A small self-supervised image encoder, trained from scratch: norm layernorm.
Rows from block 8 of a small self-supervised image encoder, named by matrix and row number. Rows with one number belong to one neuron. Each number is 50 + 15 x the weight over its row's rms, rounded and kept within 0 to 99. All counts start at 0.
After each neuron's rows are labels from the 100 images, of 14848, where the neuron reaches its largest size: "peak on" is the class under the peak. Only what is clearly more common there than usual is listed. The data: Sentinel-2 satellite tiles (TerraMesh). In brackets: how many of the 100.
# gate: MLP gate (model.blocks.8.mlp.gate.weight, 512x192), inputs 0-191
# fc1: MLP up (model.blocks.8.mlp.fc1.weight, 512x192), inputs 0-191
# fc2: MLP down (model.blocks.8.mlp.fc2.weight, 192x512, transposed), outputs 0-191

gate.285:30 56 68 50 54 62 37 13 61 50 50 50 59 50 58 00 36 30 42 50 53 58 55 65 64 50 50 50 68 64 50 37 62 61 50 63 60 50 50 60 57 28 50 50 27 23 09 50 68 42 50 42 77 54 61 05 61 50 65 72 64 50 40 48 50 50 37 31 43 54 50 50 57 50 32 54 50 45 50 62 45 28 50 42 43 50 50 91 85 28 38 28 72 50 36 67 66 50 22 35 50 78 37 38 50 50 38 60 50 20 50 35 40 80 59 94 50 50 50 32 46 50 50 37 67 50 68 50 44 64 50 31 50 58 57 50 33 50 50 50 50 68 55 50 46 09 50 76 38 50 50 50 50 57 22 61 41 50 50 61 69 77 73 24 50 31 30 38 50 68 71 50 80 36 61 50 50 47 50 62 40 50 63 14 50 42 30 30 50 37 58 50
fc1.285:54 50 49 26 59 29 50 81 50 39 50 30 35 52 50 50 64 50 52 50 57 50 62 50 21 46 63 35 35 50 60 50 50 50 45 03 50 50 39 65 39 44 39 42 52 94 78 20 50 50 64 65 09 42 77 50 33 65 50 27 33 50 50 50 71 50 45 73 32 52 33 50 50 50 78 37 28 32 50 50 50 68 28 30 67 69 60 27 22 34 81 50 50 50 65 50 50 50 92 59 45 34 53 61 67 50 71 52 63 57 85 50 60 39 56 25 50 50 50 48 43 50 27 50 63 53 27 61 50 50 83 50 50 50 40 52 68 50 50 58 50 50 70 50 58 91 50 49 65 50 46 32 50 50 78 50 50 38 74 64 31 14 33 83 50 50 48 46 58 42 37 50 50 52 50 50 36 34 42 53 43 47 31 91 30 50 62 47 51 42 50 45
fc2.285:69 50 41 47 22 53 48 23 50 50 66 61 50 66 54 50 60 72 60 50 50 35 50 50 50 41 56 31 55 62 68 42 13 54 44 59 24 50 50 50 61 50 29 20 57 50 71 50 68 27 46 50 72 32 35 50 45 50 50 79 50 43 40 13 65 53 25 50 36 68 41 78 63 71 04 61 50 50 50 39 50 40 97 55 55 50 35 23 56 24 60 61 71 46 50 50 50 20 50 25 50 55 50 34 50 28 64 60 74 40 50 50 44 53 16 50 50 50 50 50 34 76 55 50 36 42 59 15 50 71 67 41 71 50 45 38 44 32 24 54 32 50 45 50 66 50 44 30 55 64 38 50 40 83 33 69 40 62 39 59 61 69 50 37 51 50 23 62 36 68 31 69 21 50 50 56 32 41 30 50 50 70 50 29 50 79 22 62 44 38 57 55
peak on: water (51)

gate.366:69 36 50 72 38 50 33 50 48 65 23 64 34 58 61 25 31 56 50 43 44 99 41 53 37 27 39 69 53 66 39 57 50 50 63 32 69 50 76 50 47 57 50 66 63 50 50 36 69 29 50 50 58 69 66 34 50 55 41 51 50 50 50 34 50 72 50 50 66 31 50 50 74 46 08 44 50 50 43 50 74 50 50 49 77 43 50 29 61 45 58 60 57 47 43 46 44 57 50 46 79 72 35 35 16 69 50 50 50 26 50 42 36 68 71 34 31 50 50 41 33 09 22 38 14 42 60 37 68 50 41 50 58 50 28 31 28 14 57 19 31 36 84 40 50 67 44 50 52 34 40 51 67 50 50 67 50 25 55 56 50 45 60 32 36 50 50 31 21 50 61 50 68 33 31 74 50 36 46 39 65 36 61 30 63 35 32 50 68 26 49 38
fc1.366:50 64 50 33 47 37 37 20 73 50 37 50 50 41 66 43 53 40 50 27 38 50 73 19 67 50 44 74 62 40 53 28 59 50 50 82 30 50 46 45 60 32 17 36 50 63 50 50 36 66 50 65 71 50 60 50 62 50 42 59 50 61 81 50 55 64 52 45 40 17 59 58 73 34 29 50 50 45 50 50 62 50 19 58 25 37 21 50 61 61 72 66 50 31 36 38 50 42 11 74 63 78 51 13 37 58 42 74 50 50 39 63 39 50 64 60 19 33 29 55 50 58 32 50 50 36 50 52 59 46 50 61 65 68 68 50 66 43 50 43 54 50 64 61 35 13 23 62 75 50 27 58 58 68 32 50 50 50 64 55 68 62 67 59 66 80 50 50 34 67 31 36 56 19 69 70 65 63 39 26 50 50 61 48 68 57 65 53 61 20 26 64
fc2.366:50 50 42 45 30 50 40 52 50 64 63 24 40 54 49 46 42 31 50 26 50 69 45 50 58 36 60 50 56 50 39 50 44 61 50 49 48 43 67 29 47 73 69 66 50 42 61 44 61 51 39 50 31 50 50 57 50 50 93 50 75 76 50 38 69 50 57 50 31 60 50 94 40 50 60 50 73 50 36 50 50 50 45 26 37 46 57 60 32 50 55 28 62 46 67 58 75 58 49 60 26 60 39 50 40 74 66 50 50 50 31 89 58 51 08 35 50 40 52 32 37 39 48 95 50 82 72 52 43 61 43 54 50 40 50 70 92 50 83 94 43 55 68 50 23 20 50 50 52 50 73 50 50 56 64 39 39 50 65 27 63 63 52 76 53 67 37 28 50 73 47 31 86 36 85 50 35 50 50 54 84 50 50 50 39 50 60 50 50 66 54 50
peak on: snow or ice (87)

gate.132:32 50 16 37 42 75 68 61 50 25 44 17 30 58 50 29 19 50 42 67 71 44 50 39 44 37 39 70 41 70 39 50 50 78 41 50 61 76 50 25 64 45 50 50 41 47 58 12 52 50 50 47 50 69 50 50 64 50 34 69 38 50 50 50 34 53 55 51 73 50 34 77 50 50 37 71 50 34 35 76 74 59 82 50 25 45 74 50 50 59 66 41 57 65 72 61 50 53 50 26 25 50 53 33 35 57 50 38 43 50 65 44 70 73 50 54 68 44 50 45 40 36 50 50 33 18 64 50 32 67 23 62 50 43 74 37 50 39 19 50 45 61 31 55 50 68 43 50 40 50 67 54 50 35 24 50 50 50 79 73 57 24 37 45 22 53 50 43 68 65 42 64 50 31 29 62 50 50 50 23 22 54 67 31 28 80 29 38 50 50 50 18
fc1.132:64 19 50 50 65 32 50 50 20 43 64 50 50 50 50 50 19 18 56 50 67 46 38 20 50 50 50 40 62 56 41 50 72 56 29 39 50 45 50 12 39 44 66 78 50 50 34 50 54 31 79 41 50 68 37 50 50 68 54 64 50 79 84 15 50 53 32 81 76 77 64 30 61 50 50 44 62 51 66 50 37 50 50 39 67 33 58 75 50 50 37 33 34 50 64 50 50 39 50 50 61 29 50 50 58 52 38 36 50 61 50 16 71 50 27 45 50 50 81 36 67 63 50 37 80 50 69 59 68 57 68 61 54 50 45 50 50 41 50 37 50 50 64 71 61 34 50 41 70 50 50 50 50 50 66 37 85 61 61 50 50 58 91 69 62 50 50 41 50 74 61 46 24 30 31 50 34 32 80 50 50 75 29 50 50 24 57 42 27 28 37 76
fc2.132:50 50 62 42 50 50 68 88 64 24 50 50 63 58 50 83 50 31 50 44 65 47 29 19 90 35 34 50 50 22 63 58 70 50 34 50 45 50 50 49 50 51 30 63 50 45 28 67 50 50 39 76 55 61 45 65 33 65 83 38 69 54 63 50 50 49 48 79 62 42 72 50 50 31 36 66 20 19 38 50 29 50 50 04 23 75 50 59 36 50 58 66 47 69 50 50 45 60 50 50 46 40 50 50 68 75 57 50 39 48 64 68 38 50 35 50 50 50 49 50 79 71 50 50 36 31 76 50 50 50 66 45 54 62 50 47 50 63 40 24 50 50 50 50 59 24 50 27 50 35 50 36 57 56 60 68 67 50 83 50 50 50 50 20 50 67 50 79 55 79 50 40 47 25 44 38 72 45 18 62 50 61 70 79 49 50 50 84 47 18 67 52
peak on: water (29)

gate.348:64 33 50 66 50 50 44 50 67 50 41 50 50 63 59 75 68 69 42 50 37 64 51 50 83 40 41 54 61 50 50 34 69 42 58 56 50 36 53 35 50 69 40 10 71 50 50 10 50 57 37 50 50 85 50 81 48 33 36 78 50 66 58 50 50 55 34 44 49 50 50 50 51 50 61 42 43 15 73 54 72 20 37 37 56 50 86 50 69 59 67 58 50 88 61 50 43 58 50 73 53 50 59 50 50 59 40 50 43 50 50 50 33 50 80 48 75 44 59 50 50 37 72 75 50 50 43 62 10 57 50 50 57 67 55 50 31 40 65 69 50 48 50 58 27 65 51 74 68 50 30 24 27 20 50 62 67 45 83 58 58 38 35 60 47 55 75 50 28 50 50 24 50 72 66 50 23 61 72 70 54 50 50 65 50 50 38 35 44 44 68 00
fc1.348:62 50 50 79 50 50 37 50 61 68 49 50 37 50 80 71 57 68 42 50 50 35 50 43 50 41 99 73 68 54 34 71 67 20 58 47 51 50 43 66 58 50 38 51 86 82 37 50 81 60 50 82 14 72 60 36 79 50 30 58 41 63 43 26 39 59 50 35 41 64 73 50 50 48 37 24 30 29 50 52 50 92 50 57 50 50 57 51 50 50 50 71 37 38 50 30 50 50 77 44 73 19 64 42 34 54 41 64 50 50 42 24 68 48 63 50 62 66 50 57 50 40 50 50 50 40 50 59 41 76 50 18 62 74 09 62 50 65 59 69 50 50 42 50 29 50 42 68 50 50 35 46 50 79 46 73 67 50 59 26 22 57 48 64 55 50 29 37 44 66 50 50 50 50 50 50 73 34 28 50 36 33 43 35 51 50 58 50 58 34 35 31
fc2.348:58 37 33 45 45 50 60 29 50 62 55 29 50 54 73 50 80 76 50 74 51 35 73 50 76 62 45 44 64 60 59 35 55 50 57 50 50 53 77 54 55 33 38 44 40 25 67 53 55 65 40 50 63 68 14 76 37 50 50 35 50 79 50 51 73 85 85 68 65 22 78 52 51 44 52 54 50 59 50 50 50 50 50 69 42 26 51 71 50 69 63 47 37 26 32 50 25 60 67 52 50 63 50 57 50 50 50 48 33 23 20 50 32 50 53 41 46 50 55 34 50 40 50 50 42 00 50 50 98 50 64 52 40 50 38 50 55 45 54 71 28 50 57 48 50 29 66 50 30 60 50 53 36 69 09 09 50 50 27 36 47 82 34 35 47 76 32 50 50 68 50 50 63 64 50 50 50 49 62 53 74 20 50 69 50 50 50 64 43 58 50 50
peak on: clouds (41)

gate.312:50 50 50 31 59 29 44 43 62 64 50 50 13 50 34 36 45 27 38 50 42 51 66 35 30 61 44 36 50 42 37 55 50 51 47 83 68 75 33 50 28 44 39 37 50 44 83 50 50 50 54 37 50 50 42 50 42 62 65 38 50 50 50 64 15 89 40 37 61 31 18 50 50 72 50 47 35 43 23 50 65 71 50 40 56 80 50 50 50 59 50 58 50 50 60 25 59 36 30 33 68 68 60 42 56 31 50 56 61 50 63 50 50 50 73 50 50 75 61 50 40 47 87 50 42 69 50 30 50 17 66 80 70 57 50 32 03 43 31 50 58 41 50 34 51 50 63 65 41 44 27 50 50 48 50 63 50 60 42 71 50 83 33 99 50 50 25 57 44 35 50 50 65 27 39 65 50 52 23 39 63 74 44 60 36 70 74 51 65 51 30 23
fc1.312:59 47 63 32 41 56 25 34 50 35 47 50 42 59 36 38 46 69 50 36 35 65 50 50 50 67 54 32 50 26 50 60 44 62 44 79 81 50 53 76 58 46 50 50 61 50 62 50 38 50 70 71 26 31 50 78 55 39 50 35 40 51 33 50 55 77 40 50 06 54 66 73 50 94 51 43 50 50 33 63 50 61 34 65 62 27 27 76 29 50 77 47 50 61 50 14 50 45 30 46 50 50 28 75 50 38 66 70 62 30 50 50 71 50 75 22 59 73 47 37 30 50 72 50 43 50 65 41 50 41 50 50 37 50 50 74 20 60 29 50 50 50 42 32 54 50 29 50 64 79 58 73 50 41 50 45 44 50 34 71 50 50 21 65 35 45 76 55 36 53 50 18 27 72 40 50 62 63 37 35 36 56 24 47 65 50 50 50 64 44 06 35
fc2.312:50 74 46 26 65 28 63 59 33 50 39 62 79 29 60 18 85 44 32 57 46 67 50 51 40 71 69 45 75 42 40 57 66 43 84 28 32 26 50 50 45 50 35 61 75 36 50 26 23 62 50 23 50 39 59 34 50 46 64 50 54 50 53 50 42 40 63 84 31 50 50 37 11 33 12 59 45 64 50 44 26 28 30 50 50 29 38 59 58 50 50 50 56 26 63 48 55 85 74 50 55 60 42 50 30 45 50 34 53 60 32 65 54 30 50 50 32 72 23 43 34 50 51 33 50 50 50 50 32 70 69 86 36 50 50 45 63 60 28 18 31 49 40 50 30 50 43 62 31 67 75 48 73 42 50 50 50 27 37 59 35 50 44 50 70 74 70 50 38 51 50 56 75 68 50 65 72 48 66 50 50 44 23 57 43 50 50 50 50 50 31 49
peak on: clouds (69)

gate.214:34 50 40 52 25 32 30 19 67 56 82 49 07 50 61 29 58 66 40 50 39 84 32 49 59 42 32 71 29 29 54 50 44 52 22 50 68 60 63 54 41 50 44 50 63 66 38 45 42 68 75 40 46 65 36 28 50 83 66 39 22 70 29 40 50 72 32 50 75 60 36 62 50 50 50 34 86 30 41 52 50 61 36 50 25 29 50 57 41 63 60 73 50 54 35 50 40 50 58 41 50 65 50 42 44 24 35 50 25 50 70 57 60 70 61 50 52 36 42 50 34 35 40 45 64 50 32 76 50 50 60 35 50 39 50 45 50 63 15 53 14 38 64 50 75 38 37 50 30 41 75 50 42 63 47 50 50 50 50 75 50 50 50 50 50 44 68 53 32 67 33 50 87 47 50 73 58 50 62 60 50 68 75 43 50 97 50 50 46 50 73 34
fc1.214:39 50 60 25 65 50 35 33 63 44 64 50 50 51 27 34 66 50 69 27 48 58 32 65 18 43 40 50 48 59 37 50 50 68 42 43 50 50 50 50 40 50 43 48 64 39 46 35 64 50 87 74 41 77 58 59 87 50 50 50 50 41 38 72 50 50 50 40 63 50 50 71 64 76 38 41 68 20 23 30 50 38 89 50 38 36 66 27 60 50 50 42 50 58 33 50 50 50 62 46 52 34 60 42 23 50 38 72 50 53 93 59 43 42 62 42 35 20 39 54 46 64 35 60 59 70 50 50 68 85 33 59 71 49 39 42 46 66 50 34 11 49 34 50 66 32 50 18 50 51 50 42 61 62 30 74 63 38 29 22 54 69 50 63 50 70 50 50 52 54 50 71 50 46 61 50 77 35 42 43 37 50 45 56 50 96 35 35 32 66 35 12
fc2.214:57 49 50 50 50 27 50 68 68 78 50 42 38 59 50 64 50 50 50 37 72 69 35 40 33 68 72 50 48 42 45 32 65 50 36 78 50 25 50 45 51 50 56 43 50 50 50 41 50 50 50 50 32 50 50 42 78 50 56 64 72 68 55 77 35 70 50 70 50 37 45 42 40 50 82 49 09 50 50 30 50 19 43 36 59 60 50 62 65 78 50 44 36 50 28 26 62 57 72 50 62 50 75 69 50 50 50 43 44 51 46 50 58 85 38 41 22 50 73 08 68 50 50 48 46 50 40 50 50 50 39 50 35 90 50 51 38 56 60 50 50 61 50 50 19 50 39 50 36 35 41 48 50 50 36 50 46 27 50 50 13 34 79 50 30 50 50 28 50 21 50 53 16 63 50 50 50 83 50 77 94 66 52 61 50 18 50 67 10 37 50 44
peak on: snow or ice (54)

gate.120:31 37 48 33 33 59 44 42 77 72 50 38 21 50 50 08 50 50 15 54 67 50 78 50 74 64 26 50 74 45 24 50 61 44 63 50 50 64 44 50 50 50 50 62 65 31 50 50 56 50 50 50 59 45 30 38 50 50 58 44 50 38 79 69 44 44 50 50 44 50 08 50 50 43 80 54 37 56 33 50 49 48 30 47 61 35 50 58 50 64 73 71 50 34 50 50 50 50 58 28 39 58 65 61 50 50 35 31 53 50 27 48 24 72 61 50 50 41 39 14 24 75 50 59 78 69 50 50 50 65 48 56 88 40 50 75 50 35 11 29 41 50 31 12 65 50 50 50 77 24 50 60 50 50 50 68 31 28 22 25 51 62 50 73 23 61 41 40 50 66 50 45 40 73 50 65 58 75 55 25 50 59 50 47 73 50 50 25 50 50 33 47
fc1.120:49 76 50 21 50 19 32 53 19 61 54 50 47 50 44 63 67 31 38 69 50 71 50 62 61 73 70 31 50 50 50 69 57 33 50 38 32 59 50 50 60 26 35 50 39 96 30 50 67 47 63 50 50 38 50 48 23 45 59 63 46 49 65 66 44 64 42 61 50 59 39 50 50 70 48 52 39 37 77 58 24 50 55 47 67 71 50 46 20 40 50 50 29 62 35 46 38 38 87 53 50 50 47 50 38 68 50 56 39 38 53 66 50 59 54 31 57 50 64 38 62 74 36 50 30 26 57 60 14 30 86 47 61 67 43 50 40 50 45 50 70 65 29 52 52 80 50 50 35 65 45 66 87 19 50 50 67 99 62 78 50 60 50 50 73 58 50 48 59 50 33 50 47 72 70 67 70 50 50 15 62 67 46 32 37 59 36 65 58 57 40 39
fc2.120:29 46 31 42 84 50 50 53 63 44 41 62 62 50 50 51 61 50 18 51 71 45 50 62 50 17 87 50 67 50 50 50 33 59 31 32 50 50 32 64 86 37 48 52 63 67 57 43 50 68 14 50 50 72 60 54 77 36 68 69 72 55 58 70 50 50 50 46 90 82 50 50 35 50 34 50 50 73 34 58 61 42 63 30 44 30 52 53 66 53 50 60 50 50 37 52 50 75 42 64 42 50 70 49 57 50 50 50 72 50 43 50 50 31 50 50 50 61 34 35 90 50 26 25 39 41 64 40 50 42 52 13 49 50 62 65 62 56 50 54 50 50 57 43 57 50 47 50 50 70 17 54 56 50 33 50 50 55 57 44 66 26 50 05 82 21 10 58 51 37 69 50 59 78 69 50 63 57 44 45 22 63 71 55 35 22 67 50 58 46 23 51
peak on: water (64)

gate.157:59 50 76 56 50 66 50 50 50 50 42 50 29 60 50 50 50 39 50 38 50 43 78 51 50 71 50 43 73 50 34 50 38 43 62 64 68 80 33 45 51 71 64 52 50 64 50 27 36 50 50 55 57 37 06 64 44 29 35 50 42 59 34 50 50 35 42 24 60 70 40 28 40 75 50 28 50 45 53 65 43 50 50 53 43 50 50 35 30 42 86 47 50 58 36 56 41 47 61 54 50 50 32 50 41 57 67 74 32 51 35 26 50 94 58 50 50 50 50 60 65 50 54 69 99 65 50 40 61 50 50 49 25 50 60 63 68 78 68 46 25 50 70 13 50 19 50 62 66 36 77 57 50 50 53 69 28 43 31 47 38 50 50 48 26 50 35 35 66 26 28 50 55 68 40 61 51 44 54 49 09 64 18 50 36 22 91 50 50 53 61 73
fc1.157:66 34 50 30 36 41 62 50 50 88 50 56 00 56 66 50 80 60 27 36 24 21 68 35 50 67 50 39 29 50 29 63 23 47 50 41 52 50 55 50 50 50 44 50 45 50 25 27 53 59 49 42 50 29 12 50 88 14 54 82 60 50 50 71 45 53 50 37 42 63 42 47 43 50 50 42 58 42 50 73 50 50 25 55 48 39 53 50 50 71 37 50 71 53 62 51 23 50 52 39 50 47 38 57 71 53 33 59 61 51 62 49 73 41 50 37 56 58 40 56 72 50 37 50 50 43 40 50 50 41 40 50 32 50 49 59 50 85 41 69 62 62 80 50 37 18 67 50 72 21 70 29 50 50 82 59 50 68 30 57 70 50 37 50 68 61 29 35 41 70 50 50 50 70 50 50 88 30 58 50 32 53 34 38 48 50 47 22 28 51 59 77
fc2.157:78 76 86 13 50 43 26 34 50 22 50 27 50 34 54 37 50 63 57 67 34 30 50 57 39 38 50 50 97 57 50 60 70 71 50 23 34 59 76 58 50 34 66 70 64 15 65 50 36 55 47 71 36 50 50 46 57 66 57 37 34 50 50 39 44 24 68 50 50 50 81 43 52 67 45 50 66 59 55 32 51 44 45 50 71 31 35 42 59 50 50 44 50 56 50 50 34 75 60 58 34 53 60 31 50 50 74 57 30 26 40 30 66 42 50 66 56 73 50 54 99 50 34 50 50 53 50 26 40 42 15 64 71 73 61 13 50 50 52 46 44 50 58 50 63 80 34 73 48 71 79 74 50 50 29 69 39 29 50 29 33 38 48 61 51 46 71 50 50 50 53 50 73 41 27 50 38 45 55 50 41 34 50 50 50 44 50 50 53 45 50 64
peak on: snow or ice (43)

gate.57:49 69 68 66 50 50 20 37 69 49 50 42 50 53 24 38 68 36 24 25 50 60 87 71 24 30 50 50 24 68 50 62 41 50 73 77 40 50 50 50 71 53 61 50 50 66 40 63 56 44 50 50 50 21 37 33 50 66 50 74 50 42 62 65 50 36 09 50 75 43 50 64 50 25 00 42 50 50 94 50 25 52 50 50 27 54 74 88 38 69 50 75 50 67 56 50 50 56 50 45 68 61 70 71 51 56 50 50 50 50 41 55 50 51 65 67 23 50 50 33 38 33 50 54 50 50 43 38 50 50 50 62 52 26 65 70 50 42 22 50 50 44 31 71 62 67 63 35 50 50 45 50 62 50 50 25 58 50 40 31 52 39 62 30 50 50 24 69 66 23 73 50 77 59 55 50 50 19 50 50 64 50 22 28 50 42 58 40 58 74 46 58
fc1.57:48 35 50 50 41 57 50 63 58 42 68 50 46 77 33 50 50 40 50 74 55 50 25 27 43 48 50 34 50 50 32 42 61 70 37 55 50 59 55 50 50 50 27 69 82 66 45 41 76 40 50 64 23 50 50 70 69 46 63 50 50 50 50 46 50 61 50 39 50 87 59 50 58 32 38 58 50 50 30 61 63 48 70 83 77 44 73 16 29 39 62 16 35 50 50 50 20 70 60 27 50 71 29 50 63 59 74 14 42 50 46 39 72 23 50 54 47 34 49 50 28 50 87 77 43 39 62 50 50 66 43 31 68 32 50 50 74 77 50 47 81 62 41 64 47 50 33 63 55 71 34 18 34 65 71 35 50 77 39 25 56 50 66 45 32 62 25 57 53 66 18 41 50 64 53 44 50 53 50 64 50 50 67 42 72 70 24 56 38 68 50 50
fc2.57:57 38 41 61 39 26 50 47 49 66 50 50 36 27 39 46 27 54 30 60 81 50 32 26 14 50 50 69 50 50 54 54 31 50 69 50 75 64 33 66 50 72 21 50 50 69 65 50 55 73 26 38 50 52 51 50 50 45 40 12 58 66 47 70 35 57 50 35 50 66 50 50 35 79 53 83 58 57 50 59 76 42 57 83 67 24 37 48 50 60 26 32 50 64 53 66 50 37 74 24 63 50 53 50 52 58 46 50 50 73 54 47 48 76 63 50 50 50 50 50 82 63 53 50 66 50 45 32 50 94 65 50 30 70 50 83 29 50 82 55 87 39 50 40 53 61 50 30 50 50 45 60 37 39 27 50 71 65 38 26 50 50 62 61 59 53 52 69 90 35 50 35 35 59 61 47 44 70 40 44 37 68 40 18 51 50 29 37 44 40 47 53
peak on: water (81)

gate.44:41 67 50 26 36 35 32 44 38 23 74 25 50 53 46 50 46 26 50 33 37 44 43 50 16 86 18 74 35 47 36 27 50 60 25 50 39 50 50 57 50 47 50 50 50 50 50 72 41 70 77 63 14 50 50 72 50 50 40 71 50 72 60 25 50 35 30 50 35 50 35 26 36 61 50 50 41 37 37 66 31 72 50 50 50 39 37 30 53 41 48 14 50 62 50 63 58 42 43 40 71 58 49 20 50 64 57 69 61 86 43 50 27 50 45 33 19 32 38 76 50 77 62 50 50 35 35 50 73 65 50 44 50 23 32 35 50 73 29 71 50 56 50 50 40 50 50 57 41 62 72 50 25 50 51 18 43 29 60 72 50 72 41 50 50 48 32 67 50 62 13 50 50 61 82 33 50 50 36 50 50 54 63 50 40 50 75 66 50 62 67 60
fc1.44:54 78 50 50 61 42 50 54 43 50 50 80 55 33 50 39 32 50 27 69 64 68 50 50 42 50 00 86 50 50 54 50 56 52 50 37 50 32 55 54 65 24 50 56 50 50 46 44 50 50 63 63 75 31 44 50 36 50 50 67 20 50 20 58 52 53 76 69 50 38 64 50 50 79 42 62 44 22 50 24 50 18 42 50 50 50 50 50 50 67 75 91 74 59 62 35 36 42 67 31 63 67 72 74 50 33 49 46 42 69 50 50 57 58 70 67 50 55 50 23 62 66 39 33 50 33 68 64 38 29 67 33 50 23 50 55 55 39 35 27 57 50 22 75 69 27 50 50 24 34 70 57 35 32 44 62 76 50 71 62 76 69 43 66 36 72 05 61 50 36 70 59 50 50 50 49 40 50 50 27 50 39 67 45 50 42 33 50 50 38 50 40
fc2.44:50 13 50 76 69 50 50 28 34 71 32 50 19 38 65 44 67 56 50 71 58 55 39 59 50 64 50 64 64 50 50 68 34 50 34 50 65 34 55 23 33 80 67 44 20 50 43 50 57 45 63 37 50 70 50 49 35 42 25 50 50 50 53 60 40 84 55 28 50 57 50 33 84 38 50 27 42 74 41 61 58 78 33 57 29 50 50 50 50 87 33 50 22 29 32 50 46 59 45 43 56 72 64 37 20 42 52 36 50 59 38 32 41 44 45 79 61 53 47 31 36 50 61 50 50 38 22 50 59 50 50 58 23 65 50 42 50 67 39 66 50 81 52 50 62 50 23 36 47 10 34 55 50 47 26 18 64 32 50 28 50 59 50 31 74 57 65 50 50 50 41 24 50 24 50 55 43 37 33 50 53 33 11 39 50 38 23 54 69 50 59 50
peak on: clouds (33)

gate.337:40 50 43 36 62 43 68 36 54 61 29 49 60 52 38 75 30 70 39 35 64 42 29 70 75 57 40 50 38 38 50 50 45 50 50 87 44 40 41 28 50 69 83 48 28 50 26 77 42 58 50 60 64 32 49 61 41 50 54 50 50 40 50 34 82 38 46 50 59 23 41 50 50 66 05 50 27 50 63 50 34 24 49 33 71 64 50 55 50 55 44 74 55 60 42 69 50 69 56 67 59 57 80 72 71 69 33 48 64 09 50 19 80 50 56 71 29 50 59 61 43 68 32 54 51 50 50 46 50 15 27 45 58 50 73 39 38 29 50 63 44 31 50 60 50 63 50 47 44 65 81 40 78 66 64 60 40 59 71 41 35 49 54 50 62 50 64 34 64 34 47 62 58 50 33 65 69 62 79 33 50 41 66 38 26 70 67 41 70 27 50 50
fc1.337:50 37 37 71 50 40 53 75 67 68 50 50 82 75 66 64 45 50 76 50 50 46 87 27 20 40 50 21 04 50 50 61 37 47 61 20 56 50 74 16 64 41 50 72 50 40 15 60 66 51 61 50 50 54 71 50 51 41 70 20 50 50 45 35 50 71 50 50 61 50 50 50 50 50 68 32 48 45 42 61 30 60 34 72 73 50 54 28 22 50 50 25 50 61 28 35 53 43 68 51 50 43 50 35 40 70 50 21 29 50 51 57 50 67 77 50 61 30 38 76 48 50 50 62 57 68 73 55 36 34 31 43 44 70 50 33 24 69 09 26 68 46 74 50 50 50 42 60 73 50 50 27 59 50 50 50 50 68 50 50 50 65 38 50 50 25 48 27 53 56 50 50 75 50 50 50 50 41 50 50 50 27 50 50 50 50 35 50 66 18 41 23
fc2.337:66 28 50 46 50 31 64 54 75 43 41 71 47 50 50 50 50 59 50 41 34 36 50 50 50 30 50 67 50 53 57 50 50 52 50 50 89 68 04 69 68 19 06 50 44 50 50 50 50 80 44 65 65 50 67 50 66 50 57 77 65 57 51 50 37 32 59 60 40 50 58 45 29 49 56 34 47 65 62 25 40 50 69 79 50 35 55 75 34 67 27 11 68 68 50 71 68 78 50 50 65 37 50 52 35 50 38 58 14 52 67 58 64 33 46 81 71 50 50 50 37 59 69 45 49 50 50 64 61 46 39 46 13 30 49 50 63 33 65 52 50 73 56 22 36 26 50 43 47 49 54 50 61 50 44 76 57 58 50 28 50 37 34 29 45 70 66 68 31 16 50 26 50 55 52 34 65 68 48 50 36 32 57 40 50 50 50 17 70 43 51 29
peak on: water (52)

gate.350:33 49 60 46 28 61 22 54 50 34 50 50 50 87 50 50 50 72 33 61 50 50 50 50 50 69 43 50 76 53 26 50 43 50 50 76 63 50 81 79 50 50 62 50 82 60 50 42 50 58 50 33 36 77 50 50 50 50 77 57 68 77 77 50 20 56 94 70 39 52 50 59 50 50 65 29 50 50 50 65 51 50 50 50 35 55 40 45 45 34 63 58 50 37 49 50 54 14 50 38 50 49 50 38 50 50 57 55 32 20 17 29 50 50 62 20 50 29 64 61 19 60 73 66 59 50 36 65 38 50 50 43 68 50 18 71 67 50 42 75 50 07 73 40 50 34 08 64 50 61 59 57 88 54 50 50 50 60 39 50 28 50 76 56 76 50 70 50 50 48 39 20 50 68 47 33 50 50 69 50 50 65 30 50 46 56 50 51 69 44 37 65
fc1.350:57 80 23 50 50 66 50 44 50 34 27 22 10 65 65 56 36 34 83 45 50 42 99 63 09 50 50 50 42 38 50 58 50 37 50 18 37 58 50 67 61 36 32 57 74 50 50 50 50 70 50 42 34 50 77 68 35 50 50 50 66 47 38 50 43 50 36 25 65 45 50 47 24 50 50 59 17 31 50 43 55 55 37 50 45 68 52 39 71 52 47 50 28 50 74 50 50 50 78 43 67 66 74 72 50 50 39 36 50 89 30 72 50 42 69 27 50 50 67 33 62 66 81 27 39 50 55 42 39 50 40 61 50 56 68 50 66 39 65 43 65 67 50 47 60 37 39 50 45 35 56 30 50 50 35 63 32 50 50 38 50 85 29 50 68 50 39 56 50 50 50 19 55 61 50 59 50 27 34 23 50 51 69 79 39 48 70 55 50 50 15 38
fc2.350:75 50 41 50 65 36 74 74 38 50 31 50 50 27 28 78 50 41 28 50 37 50 50 50 50 50 41 38 28 49 64 51 27 81 50 25 38 36 55 37 53 50 16 50 50 37 50 25 96 81 43 50 50 50 27 35 50 58 50 50 50 50 40 50 40 62 28 57 79 49 62 38 32 25 50 86 50 74 56 50 50 61 50 63 67 53 35 58 61 50 63 89 62 70 87 36 20 61 62 57 44 76 50 40 41 59 65 49 46 50 50 65 37 50 50 50 44 38 50 71 71 35 50 67 68 31 50 25 50 32 55 52 47 50 50 28 48 50 50 52 55 50 45 50 77 65 45 20 50 73 50 50 50 84 38 36 58 30 35 50 50 50 55 39 22 81 50 33 23 70 67 25 37 62 50 50 50 50 67 43 50 39 50 49 27 51 71 57 14 31 46 50
peak on: clouds (46)